config.toml
input = "log_mel"
norm = "batchnorm"
depths = [3, 3, 3, 3]
widths = [128, 128, 128, 128]
init = "lecun_normal"
beta2 = 0.95
lr = 0.0013
shampoo_beta = 0.95
precondition_frequency = 20
adamw_lr_other_params = 0.00072
batch_size = 128
lr_schedule = "constant"
warmup_steps = 710
adamw_weight_decay_other_params = 0.01
Rows from block 3 of a small self-supervised audio encoder (BEST-RQ), named by matrix and row number. Rows with one number belong to one channel. Each number is 200 + 30 x the weight over its row's rms, rounded and kept within 0 to 999. All counts start at 0.
After each channel's rows are labels from the 100 clips, of 14976, where the channel reaches its highest value: "top examples" is what is common among them. Only what is clearly more common there than usual is listed. The data: synthesized solo parts of chorales (CocoChorales).
# convs0: first width-11 conv, stride 2 (model.blocks.3.convs.0.weight, 128x128x11, each kernel summed), inputs 43-85
# convs1: second width-11 conv (model.blocks.3.convs.1.weight, 128x128x11, transposed, each kernel summed), outputs 43-85

convs0.48,211,172,194,226,215,197,199,198,223,199,167,225,257,171,233,182,244,203,191,274,203,214,230,226,190,207,182,218,226,217,211,165,217,207,229,211,176,209,173,222,225,191,211
convs1.48,244,167,230,261,156,157,186,163,159,156,191,176,233,248,230,217,189,246,238,226,196,210,139,181,196,219,202,168,232,248,158,189,189,231,222,157,198,171,185,177,187,184,189
top examples: violin; note F#5

convs0.96,207,262,180,198,238,219,184,205,238,185,174,221,228,190,220,240,182,186,236,201,261,194,227,149,127,202,206,195,202,148,182,223,221,224,186,203,190,185,185,162,207,187,196
convs1.96,234,188,215,217,246,199,144,187,211,142,181,182,205,229,215,168,198,183,255,212,141,245,248,192,183,205,216,158,202,210,166,183,132,195,211,155,205,155,202,244,232,154,169
top examples: viola; note D4; note D#4

convs0.105,210,185,274,159,239,166,185,231,194,234,172,194,239,201,233,163,155,178,175,219,192,225,218,223,197,172,188,235,189,186,179,157,209,214,230,264,205,151,190,178,222,153,155
convs1.105,223,162,180,180,234,178,232,237,219,135,209,228,259,163,183,197,223,222,191,239,185,169,200,210,185,204,229,204,189,135,171,155,209,188,234,117,165,237,165,200,234,158,175
top examples: viola; note E4

convs0.113,253,209,200,150,183,183,212,183,199,228,189,186,203,213,124,217,221,208,214,196,206,229,172,121,223,183,249,181,182,164,169,258,245,222,198,175,174,174,222,172,220,187,182
convs1.113,230,234,218,202,154,234,161,177,258,183,174,236,270,186,207,200,203,248,227,239,241,196,205,212,203,175,160,228,155,141,266,207,237,215,197,195,185,209,198,227,235,154,188
top examples: viola; note D4; violin

convs0.82,241,222,233,178,214,222,203,194,209,162,210,175,192,183,170,222,168,217,193,173,191,177,173,228,212,258,190,191,184,223,236,154,222,202,223,174,161,209,227,182,198,189,191
convs1.82,146,178,196,182,200,232,178,218,197,262,198,210,191,228,236,181,252,205,151,196,250,215,237,216,173,230,234,175,145,173,235,210,208,217,198,182,199,209,176,230,226,240,181
top examples: note G4; saxophone; note F4; clarinet

convs0.22,156,162,190,167,211,237,146,240,224,211,266,228,193,177,220,184,164,170,228,166,191,173,243,236,182,216,244,175,187,236,189,172,267,228,198,208,201,170,200,248,202,229,123
convs1.22,255,177,225,205,172,143,173,203,185,259,192,135,200,150,253,202,220,252,241,186,196,221,204,240,215,170,144,241,227,135,229,207,184,192,125,160,166,244,214,199,202,178,160
top examples: oboe; note C5; note F5; note B4

convs0.73,198,176,198,163,223,196,196,192,211,211,141,153,196,203,226,206,224,236,229,262,277,190,205,244,224,188,244,165,200,254,197,201,222,137,144,203,218,172,203,207,186,192,242
convs1.73,217,187,219,186,199,190,192,262,234,284,150,215,170,197,206,239,219,159,180,212,194,211,164,206,220,191,142,206,215,200,218,170,166,257,190,212,152,235,190,206,178,247,193
top examples: viola; note D4; note C4

convs0.18,199,137,222,218,184,216,192,186,184,179,211,159,175,162,207,174,161,226,220,193,206,208,164,181,248,251,141,201,170,220,185,176,194,232,231,173,167,216,201,223,117,196,123
convs1.18,164,196,251,184,183,214,240,250,191,273,110,202,217,234,201,219,196,194,183,193,242,205,195,252,217,180,218,200,214,197,199,203,228,220,179,258,194,166,229,205,157,217,233
top examples: oboe; note C#5; note B4; note C5

convs0.67,234,197,180,245,194,168,157,184,168,198,239,185,235,183,218,206,210,223,197,198,202,192,177,182,167,216,199,166,167,162,217,142,175,175,178,186,225,225,208,219,174,240,136
convs1.67,238,185,197,224,208,191,223,199,217,236,273,235,218,223,174,159,223,236,211,246,208,195,201,223,240,178,203,207,229,165,232,270,168,168,222,210,216,120,215,206,150,154,185
top examples: note A#4; violin; note G#4; note C5

convs0.69,193,148,207,249,218,158,183,204,229,226,186,227,244,161,205,187,207,188,197,215,192,247,158,257,174,194,187,150,198,204,239,205,171,222,182,131,231,177,194,208,216,130,179
convs1.69,191,200,218,235,190,226,174,207,176,222,206,211,229,230,208,198,181,163,226,135,131,218,228,132,210,221,184,224,276,194,227,192,204,218,200,235,189,187,197,216,184,254,145
top examples: oboe; note A#4; note C#5; note B4

convs0.76,247,205,187,179,215,193,186,219,204,208,190,222,226,203,203,195,241,194,213,210,174,207,234,244,207,165,193,206,154,190,230,190,233,200,168,197,245,192,182,208,199,211,216
convs1.76,258,202,165,218,219,172,215,236,183,196,153,211,192,162,186,169,203,181,209,251,176,208,188,148,109,242,150,242,247,218,128,238,215,245,178,196,205,188,235,176,196,218,208
top examples: cello; note C4

convs0.3,228,198,238,203,221,196,190,200,189,202,166,169,226,243,200,235,199,186,274,215,205,193,205,174,174,182,203,189,194,247,194,172,223,138,189,216,212,182,203,195,227,169,181
convs1.3,214,177,198,218,172,179,199,192,245,163,207,171,164,172,187,174,166,193,181,252,295,190,211,251,256,246,218,213,188,202,189,189,242,206,196,155,202,246,190,249,232,162,134
top examples: violin; note F5; note D5; note D#5

convs0.65,179,249,149,193,231,258,177,212,256,195,207,232,188,227,159,218,195,202,174,173,211,261,217,204,209,199,247,186,198,188,180,235,203,193,180,198,205,190,151,202,190,199,186
convs1.65,210,221,236,150,189,209,188,201,252,122,190,196,131,170,173,196,208,216,231,215,182,205,211,182,173,167,199,196,187,196,185,215,167,199,161,275,154,191,194,211,223,198,139
top examples: note A#4; oboe; note C5; note G#4

convs0.24,202,206,169,160,238,172,178,181,181,196,207,175,181,173,130,211,167,182,218,206,181,226,220,145,210,178,196,168,242,132,244,203,216,200,205,169,194,216,192,204,211,206,194
convs1.24,240,209,193,205,188,185,175,229,227,137,210,169,232,165,169,217,205,188,205,172,157,187,168,213,229,173,239,152,235,236,265,202,177,216,156,197,198,197,195,197,204,206,224
top examples: tuba; note G#3

convs0.44,186,192,177,207,249,242,184,165,209,193,148,194,244,205,190,206,149,189,170,197,219,183,174,214,224,189,208,165,219,247,139,200,214,121,205,216,188,220,214,152,215,168,199
convs1.44,174,185,238,168,206,177,195,172,191,236,230,224,197,175,304,179,145,227,171,181,152,180,230,289,207,206,178,203,227,200,209,165,186,206,222,216,186,191,209,166,176,151,247
top examples: oboe; note G#4; note A#4

convs0.104,213,216,234,180,224,179,193,192,160,222,172,177,194,145,239,173,247,191,120,272,161,244,227,223,180,188,209,235,163,192,226,190,204,211,219,204,200,198,250,217,203,217,229
convs1.104,174,258,196,206,207,219,219,242,256,217,180,173,186,214,202,283,171,211,221,164,176,158,253,213,171,293,243,198,225,269,192,246,174,170,224,226,153,225,193,213,249,205,181
top examples: note E5; oboe; note D#5; note D5

convs0.0,253,281,180,256,233,176,236,238,232,185,193,178,181,193,192,207,183,208,210,213,211,223,183,227,253,175,199,245,208,242,183,251,230,200,202,172,221,189,225,198,189,168,219
convs1.0,178,158,155,236,225,189,140,193,193,190,220,266,180,172,158,184,178,251,165,215,192,187,140,179,172,190,213,239,225,199,178,229,167,156,159,194,211,221,220,191,238,211,179
top examples: cello; note F3; note G3; note A#3

convs0.90,183,192,186,147,228,258,217,163,253,163,200,196,201,218,217,178,191,131,214,230,138,213,161,209,198,207,218,184,237,191,231,223,211,185,207,193,164,192,245,206,194,167,193
convs1.90,196,233,213,188,176,174,258,191,232,222,182,180,192,208,228,225,246,133,181,215,227,192,221,224,279,193,171,160,152,219,222,261,280,164,236,159,186,209,193,187,190,207,189
top examples: violin; trombone; note F#5

convs0.31,186,162,171,193,178,211,217,141,178,174,202,254,197,214,218,183,225,211,182,183,189,194,159,132,207,217,128,197,267,270,200,155,207,244,240,171,178,186,188,157,242,206,133
convs1.31,178,183,235,281,215,192,192,193,183,227,199,224,219,204,263,191,197,166,150,201,230,247,215,215,184,237,156,202,188,243,192,207,253,201,192,232,241,250,186,191,223,207,269
top examples: oboe; note A#4; note G#4

convs0.28,222,185,211,185,190,157,242,146,141,204,153,230,199,190,186,209,186,143,226,189,165,174,203,206,194,192,156,188,217,191,168,182,239,153,179,180,156,192,213,164,203,211,178
convs1.28,210,250,195,202,241,232,148,217,269,179,232,241,175,234,226,182,224,203,235,205,239,244,142,184,220,204,154,183,217,218,130,215,142,185,212,216,143,151,216,183,204,212,173
top examples: violin; note F5; note E5; note D#5

convs0.112,224,203,177,128,230,175,135,170,224,217,202,213,205,231,187,199,260,182,180,173,178,227,174,139,157,185,166,184,202,156,190,194,181,190,224,193,198,188,228,237,164,191,186
convs1.112,193,196,181,244,186,193,266,174,176,142,171,230,233,196,169,177,221,244,230,216,247,203,168,231,221,211,175,252,205,214,183,219,254,176,203,241,227,167,230,182,223,213,216
top examples: note G4; clarinet; trombone; note F4

convs0.72,215,175,198,197,155,180,179,187,186,217,158,173,212,197,183,178,211,215,242,179,220,182,165,189,184,240,199,173,181,209,203,163,217,102,197,155,178,187,220,210,227,169,188
convs1.72,208,164,218,214,184,279,178,169,206,174,267,171,235,192,145,211,200,221,168,206,228,199,185,203,225,225,176,176,187,199,181,222,195,210,242,231,177,201,233,222,219,234,279
top examples: tuba; note A#3; note A3

convs0.36,218,203,186,158,282,212,163,135,177,212,221,174,184,213,214,216,198,169,188,159,198,220,209,206,194,232,189,227,183,190,264,192,209,208,177,227,203,170,186,194,176,198,178
convs1.36,210,170,135,215,220,193,216,141,170,257,214,201,215,244,188,187,235,189,226,138,141,165,204,159,146,170,168,216,213,181,260,210,194,202,137,216,182,179,206,170,188,237,218
top examples: oboe; note A#4; note C5

convs0.17,189,192,214,252,209,157,183,143,229,187,168,163,204,254,261,205,205,185,206,196,194,186,163,178,154,214,201,171,189,191,194,198,213,277,194,193,184,261,203,188,190,193,191
convs1.17,226,192,201,217,213,188,224,198,194,215,208,247,179,222,193,231,236,224,175,222,192,214,233,192,235,222,213,235,179,219,250,235,190,186,249,205,262,221,165,237,213,217,203
top examples: viola; note G#4

convs0.124,225,211,199,194,193,228,166,226,191,182,163,246,233,241,248,149,210,191,183,223,149,198,213,196,156,166,172,195,208,240,157,200,193,190,271,211,161,230,216,190,269,241,212
convs1.124,118,172,220,215,228,171,235,199,194,140,186,154,169,151,227,183,226,148,135,198,178,166,230,182,195,158,181,177,237,178,173,182,224,229,212,237,203,198,157,211,182,226,167
top examples: oboe; note C5; note A#4

convs0.54,225,192,212,211,215,223,247,226,206,163,184,149,204,186,191,165,192,190,209,226,225,218,243,194,218,210,219,161,303,163,159,152,171,198,162,217,235,177,208,206,181,202,219
convs1.54,221,165,191,186,257,200,178,223,177,176,236,209,226,187,171,132,219,197,230,206,188,214,204,162,212,218,195,170,189,207,204,266,211,163,229,163,243,194,201,203,178,179,237
top examples: note G4; violin; note F#5; instrument: viola

convs0.94,194,217,143,187,190,179,187,170,183,215,190,215,255,218,184,185,213,184,199,206,230,230,314,181,192,184,207,201,231,165,186,177,208,212,208,192,165,182,151,241,173,216,199
convs1.94,226,165,211,215,143,171,194,190,208,284,197,184,251,190,138,225,234,201,189,229,141,211,176,178,195,222,186,213,169,156,181,182,170,208,207,192,278,204,194,201,187,173,206
top examples: note G4

convs0.52,190,148,205,165,181,159,180,156,223,189,188,204,205,201,210,223,207,220,201,225,218,192,157,206,184,282,221,196,171,223,202,214,188,246,177,162,241,175,172,192,198,232,135
convs1.52,229,176,214,202,206,185,193,242,185,228,295,227,192,141,164,184,209,171,188,218,201,257,203,234,191,203,216,230,173,185,220,174,163,191,251,246,207,203,143,238,190,211,166
top examples: note F5; violin; note D#5; note F#5

convs0.5,150,219,169,193,188,210,234,216,184,177,237,195,240,168,140,180,210,153,190,214,225,143,188,214,249,229,228,189,170,161,201,225,235,192,173,179,254,205,179,152,195,136,145
convs1.5,227,167,195,257,188,167,163,201,195,215,198,208,179,156,150,214,221,195,192,243,208,236,251,230,245,219,213,225,163,234,175,203,157,243,149,159,128,161,222,147,265,163,191
top examples: note F5; violin; note F#5; note D#5