Weights of a small self-supervised audio encoder (BEST-RQ).
Model: 4.54M parameters, log mel input, arch tc_resnet, norm batchnorm, activation relu, widths [128, 128, 128, 128].
Training: 35600 steps, batches of 128.
Data: 39062 training examples, 116.7 epochs.
Rows from block 3, named by matrix and row number. Rows with one number belong to one channel. Each number is 200 + 20 x the weight over its row's rms, rounded and kept within 0 to 999. All counts start at 0. After the name is the row's rms in percent of the matrix's.
# convs0: first width-11 conv, stride 2 (model.blocks.3.convs.0.weight, 128x128x11), inputs 104-127, a 11 kernel for each
# convs1: second width-11 conv (model.blocks.3.convs.1.weight, 128x128x11, transposed), outputs 104-127, a 11 kernel for each
convs0.43,103,200,185,183,200,200,195,186,194,200,200,211,181,200,229,200,223,228,190,202,185,195,200,205,185,258,179,172,200,200,184,200,200,157,199,210,221,181,191,228,206,171,220,200,186,187,200,181,200,200,200,165,238,239,182,207,233,185,230,191,202,206,191,180,200,186,190,197,200,187,200,226,214,227,200,195,165,202,170,170,174,200,246,217,200,198,180,210,173,157,200,200,203,199,172,197,233,234,170,173,225,200,136,210,227,207,164,224,244,202,168,194,200,170,200,200,230,168,183,208,200,200,226,223,143,194,197,204,193,157,200,181,190,244,185,200,234,219,157,175,198,165,221,208,182,219,168,231,180,266,250,238,216,200,174,200,208,185,200,197,197,207,186,200,226,227,185,200,200,200,200,239,188,200,200,200,192,170,200,206,196,193,208,200,200,200,200,141,194,225,200,179,200,200,194,224,180,200,218,184,204,219,200,172,212,223,200,207,174,200,200,200,181,194,200,221,246,219,200,212,200,200,200,200,200,200,200,199,180,200,200,200,176,205,200,192,183,200,200,167,237,209,165,172,171,200,189,198,231,177,200,187,200,198,200,200,246,200,200,200,175,151,200,196,213
convs1.43,097,196,196,223,200,235,200,200,208,194,194,200,204,200,172,200,229,200,233,180,200,200,209,230,174,175,208,221,203,193,174,204,200,201,178,200,159,200,232,230,216,186,219,207,200,198,214,196,244,200,245,168,200,200,195,183,184,200,200,212,200,197,200,186,187,228,200,163,200,190,200,176,174,200,209,200,200,218,200,168,190,206,191,181,200,213,200,247,209,207,200,237,227,218,186,187,202,200,211,224,196,200,200,204,185,217,189,199,194,196,200,165,200,239,251,197,200,200,175,200,200,197,200,200,220,200,226,217,200,200,176,200,200,187,200,203,191,200,200,216,214,200,197,193,189,197,204,200,211,219,246,221,190,200,219,200,200,200,249,215,208,180,205,179,198,221,218,216,262,190,200,194,187,202,196,178,175,224,187,241,183,200,213,214,200,203,178,200,199,193,216,200,165,242,233,158,197,197,214,211,200,199,247,211,180,186,200,209,187,200,200,198,188,214,200,158,200,168,207,208,217,253,200,169,206,175,172,200,236,200,171,200,200,195,200,190,200,200,177,184,213,200,212,220,200,161,217,167,241,183,257,225,213,200,197,200,233,200,228,179,197,161,200,163,200
convs0.44,103,200,235,188,200,189,200,213,225,176,157,200,171,200,179,220,164,200,179,200,200,219,198,211,200,204,179,187,200,208,182,200,174,156,202,200,211,211,185,207,213,187,207,200,200,200,200,228,233,200,190,180,222,218,192,189,214,227,178,217,200,200,200,190,178,230,182,196,235,214,181,200,200,200,228,207,178,201,158,207,176,213,200,175,224,200,187,200,209,180,202,193,200,200,200,200,220,223,203,200,175,200,187,190,200,217,271,197,180,188,200,258,156,199,208,200,152,200,188,218,218,227,219,216,200,200,169,171,199,235,247,182,168,157,155,200,160,198,200,178,206,210,200,194,200,218,200,158,200,194,200,255,180,194,186,253,181,216,200,228,162,176,200,225,222,185,200,200,164,200,200,163,200,200,212,200,196,200,200,120,207,191,176,209,178,201,200,212,200,181,180,182,184,200,200,200,213,200,178,176,200,200,183,200,193,200,183,208,200,174,158,200,193,199,185,189,200,246,206,194,224,200,241,188,228,205,175,200,176,246,216,202,141,175,200,200,192,203,200,236,200,256,200,188,182,209,246,200,200,206,240,171,200,229,200,240,200,200,180,200,190,209,202,218,200
convs1.44,103,190,200,200,200,200,200,190,200,200,200,200,200,201,214,167,215,184,238,192,243,217,200,167,200,224,186,167,199,200,192,200,180,227,189,200,200,200,199,200,200,201,186,200,200,218,200,200,235,200,210,219,174,168,199,200,157,192,200,200,208,162,200,203,170,200,198,177,158,200,166,239,219,239,200,200,191,204,150,229,209,200,168,197,197,180,194,209,202,200,184,173,200,200,215,168,200,219,212,200,211,186,200,200,196,200,243,181,239,180,148,185,163,198,170,172,152,159,208,192,195,198,200,230,191,194,200,187,161,176,200,200,181,229,200,239,189,220,225,200,226,201,176,200,174,185,200,200,224,217,222,201,195,191,212,200,220,178,229,222,200,200,221,207,194,188,191,200,204,168,200,217,200,196,269,192,200,149,190,211,200,200,137,221,200,217,203,226,195,192,203,200,200,241,200,204,223,213,189,216,200,233,170,208,234,172,167,200,150,198,207,204,200,212,210,200,221,186,242,204,176,202,159,257,203,199,205,180,184,161,187,156,197,200,177,209,240,200,188,164,190,200,200,185,218,200,216,200,198,211,229,195,200,209,200,200,200,201,200,216,200,190,200,200,233
convs0.45,099,146,194,188,176,191,200,191,200,217,200,187,200,168,215,186,193,194,246,176,180,233,206,215,223,200,200,218,200,223,200,183,196,200,206,171,200,200,208,199,200,209,185,221,240,223,181,190,215,200,212,200,209,200,200,209,200,200,200,172,214,220,268,196,197,257,209,200,236,134,196,180,200,200,177,186,228,156,141,196,156,200,216,200,229,252,209,200,187,221,219,205,197,200,220,200,249,200,146,205,200,170,207,200,201,200,167,184,200,200,225,200,218,208,200,209,200,182,231,206,186,152,197,173,217,216,213,196,194,193,200,217,200,187,167,200,195,200,172,200,206,204,195,200,203,214,196,193,200,174,146,210,181,200,200,200,200,200,196,226,199,203,175,200,153,186,200,200,200,201,223,205,168,243,178,228,200,242,200,254,204,231,215,225,200,189,170,184,190,234,194,168,177,214,191,200,200,200,200,207,195,219,214,200,214,200,165,200,200,194,200,220,184,236,201,215,200,200,212,205,200,200,210,227,210,162,180,183,207,157,252,209,200,208,200,220,191,210,209,224,200,248,221,200,184,200,181,236,222,202,200,200,200,182,256,200,200,180,208,185,200,177,223,250,200
convs1.45,098,198,198,200,179,222,181,225,192,200,214,233,223,207,208,220,182,184,200,238,194,212,185,235,200,197,206,215,164,200,211,194,200,157,185,200,215,223,190,206,220,200,200,170,181,197,177,200,200,190,171,163,235,200,181,200,173,187,200,228,200,235,200,191,196,195,205,157,198,208,217,231,200,200,200,200,200,200,174,204,181,207,200,200,165,200,168,200,200,200,166,194,200,177,201,196,166,200,171,198,201,180,222,187,181,200,177,187,194,200,203,200,221,217,218,212,200,189,183,184,196,198,201,196,195,152,200,205,200,178,229,200,183,242,201,178,200,200,200,200,196,196,178,227,205,219,195,196,200,178,137,156,229,233,200,174,190,188,201,142,175,200,200,200,189,199,200,226,178,220,200,209,200,179,200,159,200,200,196,208,216,226,210,215,160,200,160,191,205,209,166,178,191,205,212,202,251,227,160,200,200,207,200,190,194,200,200,200,200,200,183,208,216,166,200,193,172,170,183,194,220,253,198,211,200,182,168,200,200,200,200,237,229,160,200,179,173,167,175,168,200,187,202,180,200,222,200,149,200,200,234,224,205,233,200,239,207,170,200,200,211,187,200,195,200
convs0.46,099,173,210,199,200,200,182,234,203,173,200,200,175,195,194,188,200,200,213,228,200,212,200,207,239,205,200,171,193,200,183,200,190,200,192,206,200,212,226,190,143,224,200,221,200,214,200,239,222,176,198,231,200,200,229,181,200,170,163,170,187,160,183,200,196,200,238,182,195,200,200,200,200,172,224,227,200,224,200,200,200,200,200,200,256,218,194,200,208,180,202,173,226,200,200,200,185,209,208,194,188,226,189,231,191,197,229,211,148,190,200,200,173,200,187,188,168,200,200,162,205,173,200,200,212,179,214,248,163,200,200,200,213,213,197,200,195,184,234,213,202,193,189,211,173,178,190,200,212,241,182,152,200,200,158,188,181,200,200,176,167,200,200,200,200,171,200,190,206,162,237,168,209,199,220,226,197,241,200,200,196,159,141,165,199,200,195,235,200,165,205,226,200,146,174,220,200,173,224,200,187,200,214,193,209,229,186,238,229,221,200,217,200,200,228,201,185,205,194,168,189,222,234,186,183,199,200,236,200,207,178,178,198,179,184,200,225,200,202,214,184,188,200,215,219,200,200,177,215,200,200,169,200,198,160,189,210,206,200,218,179,187,177,191,271
convs1.46,100,179,181,143,200,200,175,204,200,200,210,200,201,191,193,206,151,209,179,200,199,200,200,199,183,200,182,213,172,200,177,200,194,199,188,220,186,165,193,166,156,204,200,200,192,208,200,200,175,200,200,200,252,185,207,200,221,176,230,200,209,200,240,178,227,238,217,163,169,186,217,205,200,152,186,162,200,197,194,221,193,200,200,200,197,223,165,200,165,188,179,216,198,200,171,184,199,200,187,220,170,234,172,164,235,209,200,228,217,200,200,242,200,209,203,198,213,184,201,232,194,188,230,200,150,158,200,176,152,200,210,174,182,223,196,200,157,182,200,238,214,194,200,200,200,200,181,220,209,200,219,199,206,200,229,200,200,200,187,209,222,198,200,200,200,200,200,173,200,200,206,200,200,179,226,179,178,210,174,188,191,221,203,235,199,203,171,171,187,239,203,207,155,205,194,215,200,200,207,207,141,200,202,200,200,205,195,260,210,214,200,200,205,200,223,183,195,181,201,200,238,202,213,210,222,113,223,222,185,162,200,219,187,215,205,191,184,200,199,200,200,195,200,164,212,186,149,226,173,211,168,180,228,222,229,195,200,200,230,228,226,216,220,200,200
convs0.47,100,174,200,196,176,196,200,179,200,183,218,179,215,202,140,168,200,198,177,233,237,209,191,200,228,213,200,192,200,168,200,200,181,200,200,210,174,200,147,200,200,200,200,200,228,199,200,200,182,168,182,216,231,200,200,174,216,165,203,197,194,181,183,181,222,200,200,200,171,200,207,204,200,195,187,221,255,204,200,211,157,236,200,204,175,200,165,197,191,200,200,200,200,202,200,202,189,219,224,197,200,233,247,221,173,210,200,153,216,194,207,180,220,200,200,243,189,177,171,148,222,182,181,243,222,237,187,216,200,200,200,178,161,200,199,206,183,216,200,229,201,263,191,181,200,200,195,222,179,166,239,227,191,207,203,216,119,219,163,173,200,205,200,200,227,200,200,200,201,200,182,206,208,200,187,220,219,224,174,228,153,200,173,200,189,215,165,200,211,233,159,176,207,200,204,191,189,200,223,208,184,200,191,220,206,200,169,200,211,200,218,204,209,200,188,200,210,168,208,151,200,193,197,200,200,200,200,257,235,225,211,216,215,200,200,200,205,200,200,182,213,200,175,167,247,223,222,208,200,169,200,200,223,213,177,202,195,200,207,200,227,241,245,259,187
convs1.47,104,206,224,166,150,212,200,249,180,190,223,222,186,200,195,196,200,203,165,204,223,200,200,200,197,194,182,200,199,200,200,200,200,200,200,157,182,193,205,200,221,179,222,200,195,245,237,200,248,228,192,200,200,212,199,200,143,194,204,213,166,187,191,200,200,194,207,197,200,231,200,200,197,224,200,209,214,176,200,200,200,200,200,198,200,215,177,182,209,204,176,207,200,200,165,175,193,174,169,200,200,172,156,204,221,210,192,192,222,190,186,193,177,180,210,187,218,200,200,200,200,161,200,168,200,231,200,236,192,218,200,207,228,184,164,200,229,210,200,212,200,222,200,162,206,212,216,232,189,185,200,185,200,155,232,171,190,222,206,202,169,200,179,200,200,239,190,200,200,200,223,200,150,217,200,187,229,189,200,200,200,210,200,195,200,196,200,213,200,182,158,200,191,155,180,163,194,194,200,196,230,219,200,181,200,190,209,200,190,188,200,223,251,257,147,220,200,182,152,173,200,184,208,257,200,174,198,186,193,187,200,200,200,198,209,250,200,214,192,192,180,200,214,238,200,197,200,200,188,261,204,210,197,191,217,265,169,200,215,173,155,200,213,200,232
convs0.48,100,200,154,184,195,181,217,196,187,200,197,164,221,200,184,187,185,197,178,200,183,204,200,218,197,193,221,168,167,201,289,205,130,210,200,159,174,176,168,166,208,233,189,212,164,221,206,190,196,177,167,200,200,158,227,200,217,200,191,224,200,200,200,168,200,196,200,200,165,200,200,203,231,265,177,200,200,204,200,220,247,235,202,200,200,234,200,205,200,200,200,200,225,200,200,165,203,200,218,200,197,195,200,200,221,200,209,200,162,176,198,221,177,240,206,199,200,239,200,164,259,224,145,188,174,200,201,229,200,231,162,191,237,200,164,200,197,183,223,190,200,195,175,237,172,200,200,220,215,181,210,200,188,197,195,168,200,200,200,236,241,212,200,200,186,256,200,200,196,200,200,189,191,225,200,151,225,200,200,160,227,231,159,180,189,200,200,222,191,200,201,200,200,235,193,188,196,206,196,209,223,209,187,181,200,212,200,200,146,200,188,176,174,179,200,265,200,236,200,234,219,203,200,200,239,209,200,169,190,200,205,198,224,214,200,190,239,227,171,200,200,200,191,200,200,214,200,198,178,180,171,226,200,213,191,177,207,191,199,200,226,193,216,227,192
convs1.48,095,221,161,164,200,197,193,200,208,233,200,227,200,200,185,200,168,229,169,222,245,233,194,200,200,184,170,200,187,223,186,201,200,186,200,177,230,195,248,210,239,200,183,190,172,236,186,200,200,201,200,246,182,194,238,233,200,195,182,180,201,211,200,200,200,171,200,200,126,200,214,200,200,235,213,255,214,189,200,200,214,234,232,234,237,200,182,200,213,200,236,200,215,156,200,229,200,200,200,212,223,200,219,200,200,200,208,205,190,158,219,156,190,200,261,195,193,177,211,200,200,184,200,200,166,222,182,200,200,204,200,200,218,200,208,200,200,200,207,176,209,200,200,200,200,212,200,200,224,201,206,200,187,236,200,200,200,200,206,179,227,200,203,200,232,200,203,200,200,242,200,200,200,239,222,218,200,246,214,191,200,200,212,200,202,194,190,182,200,200,212,237,148,200,233,209,200,203,225,209,213,179,213,200,214,198,171,150,205,200,209,200,215,200,200,200,200,200,200,200,193,187,208,200,212,143,225,232,200,173,141,191,240,203,155,215,190,198,215,200,182,220,232,201,204,229,209,171,200,192,165,180,169,200,200,197,224,182,200,200,236,200,200,165,223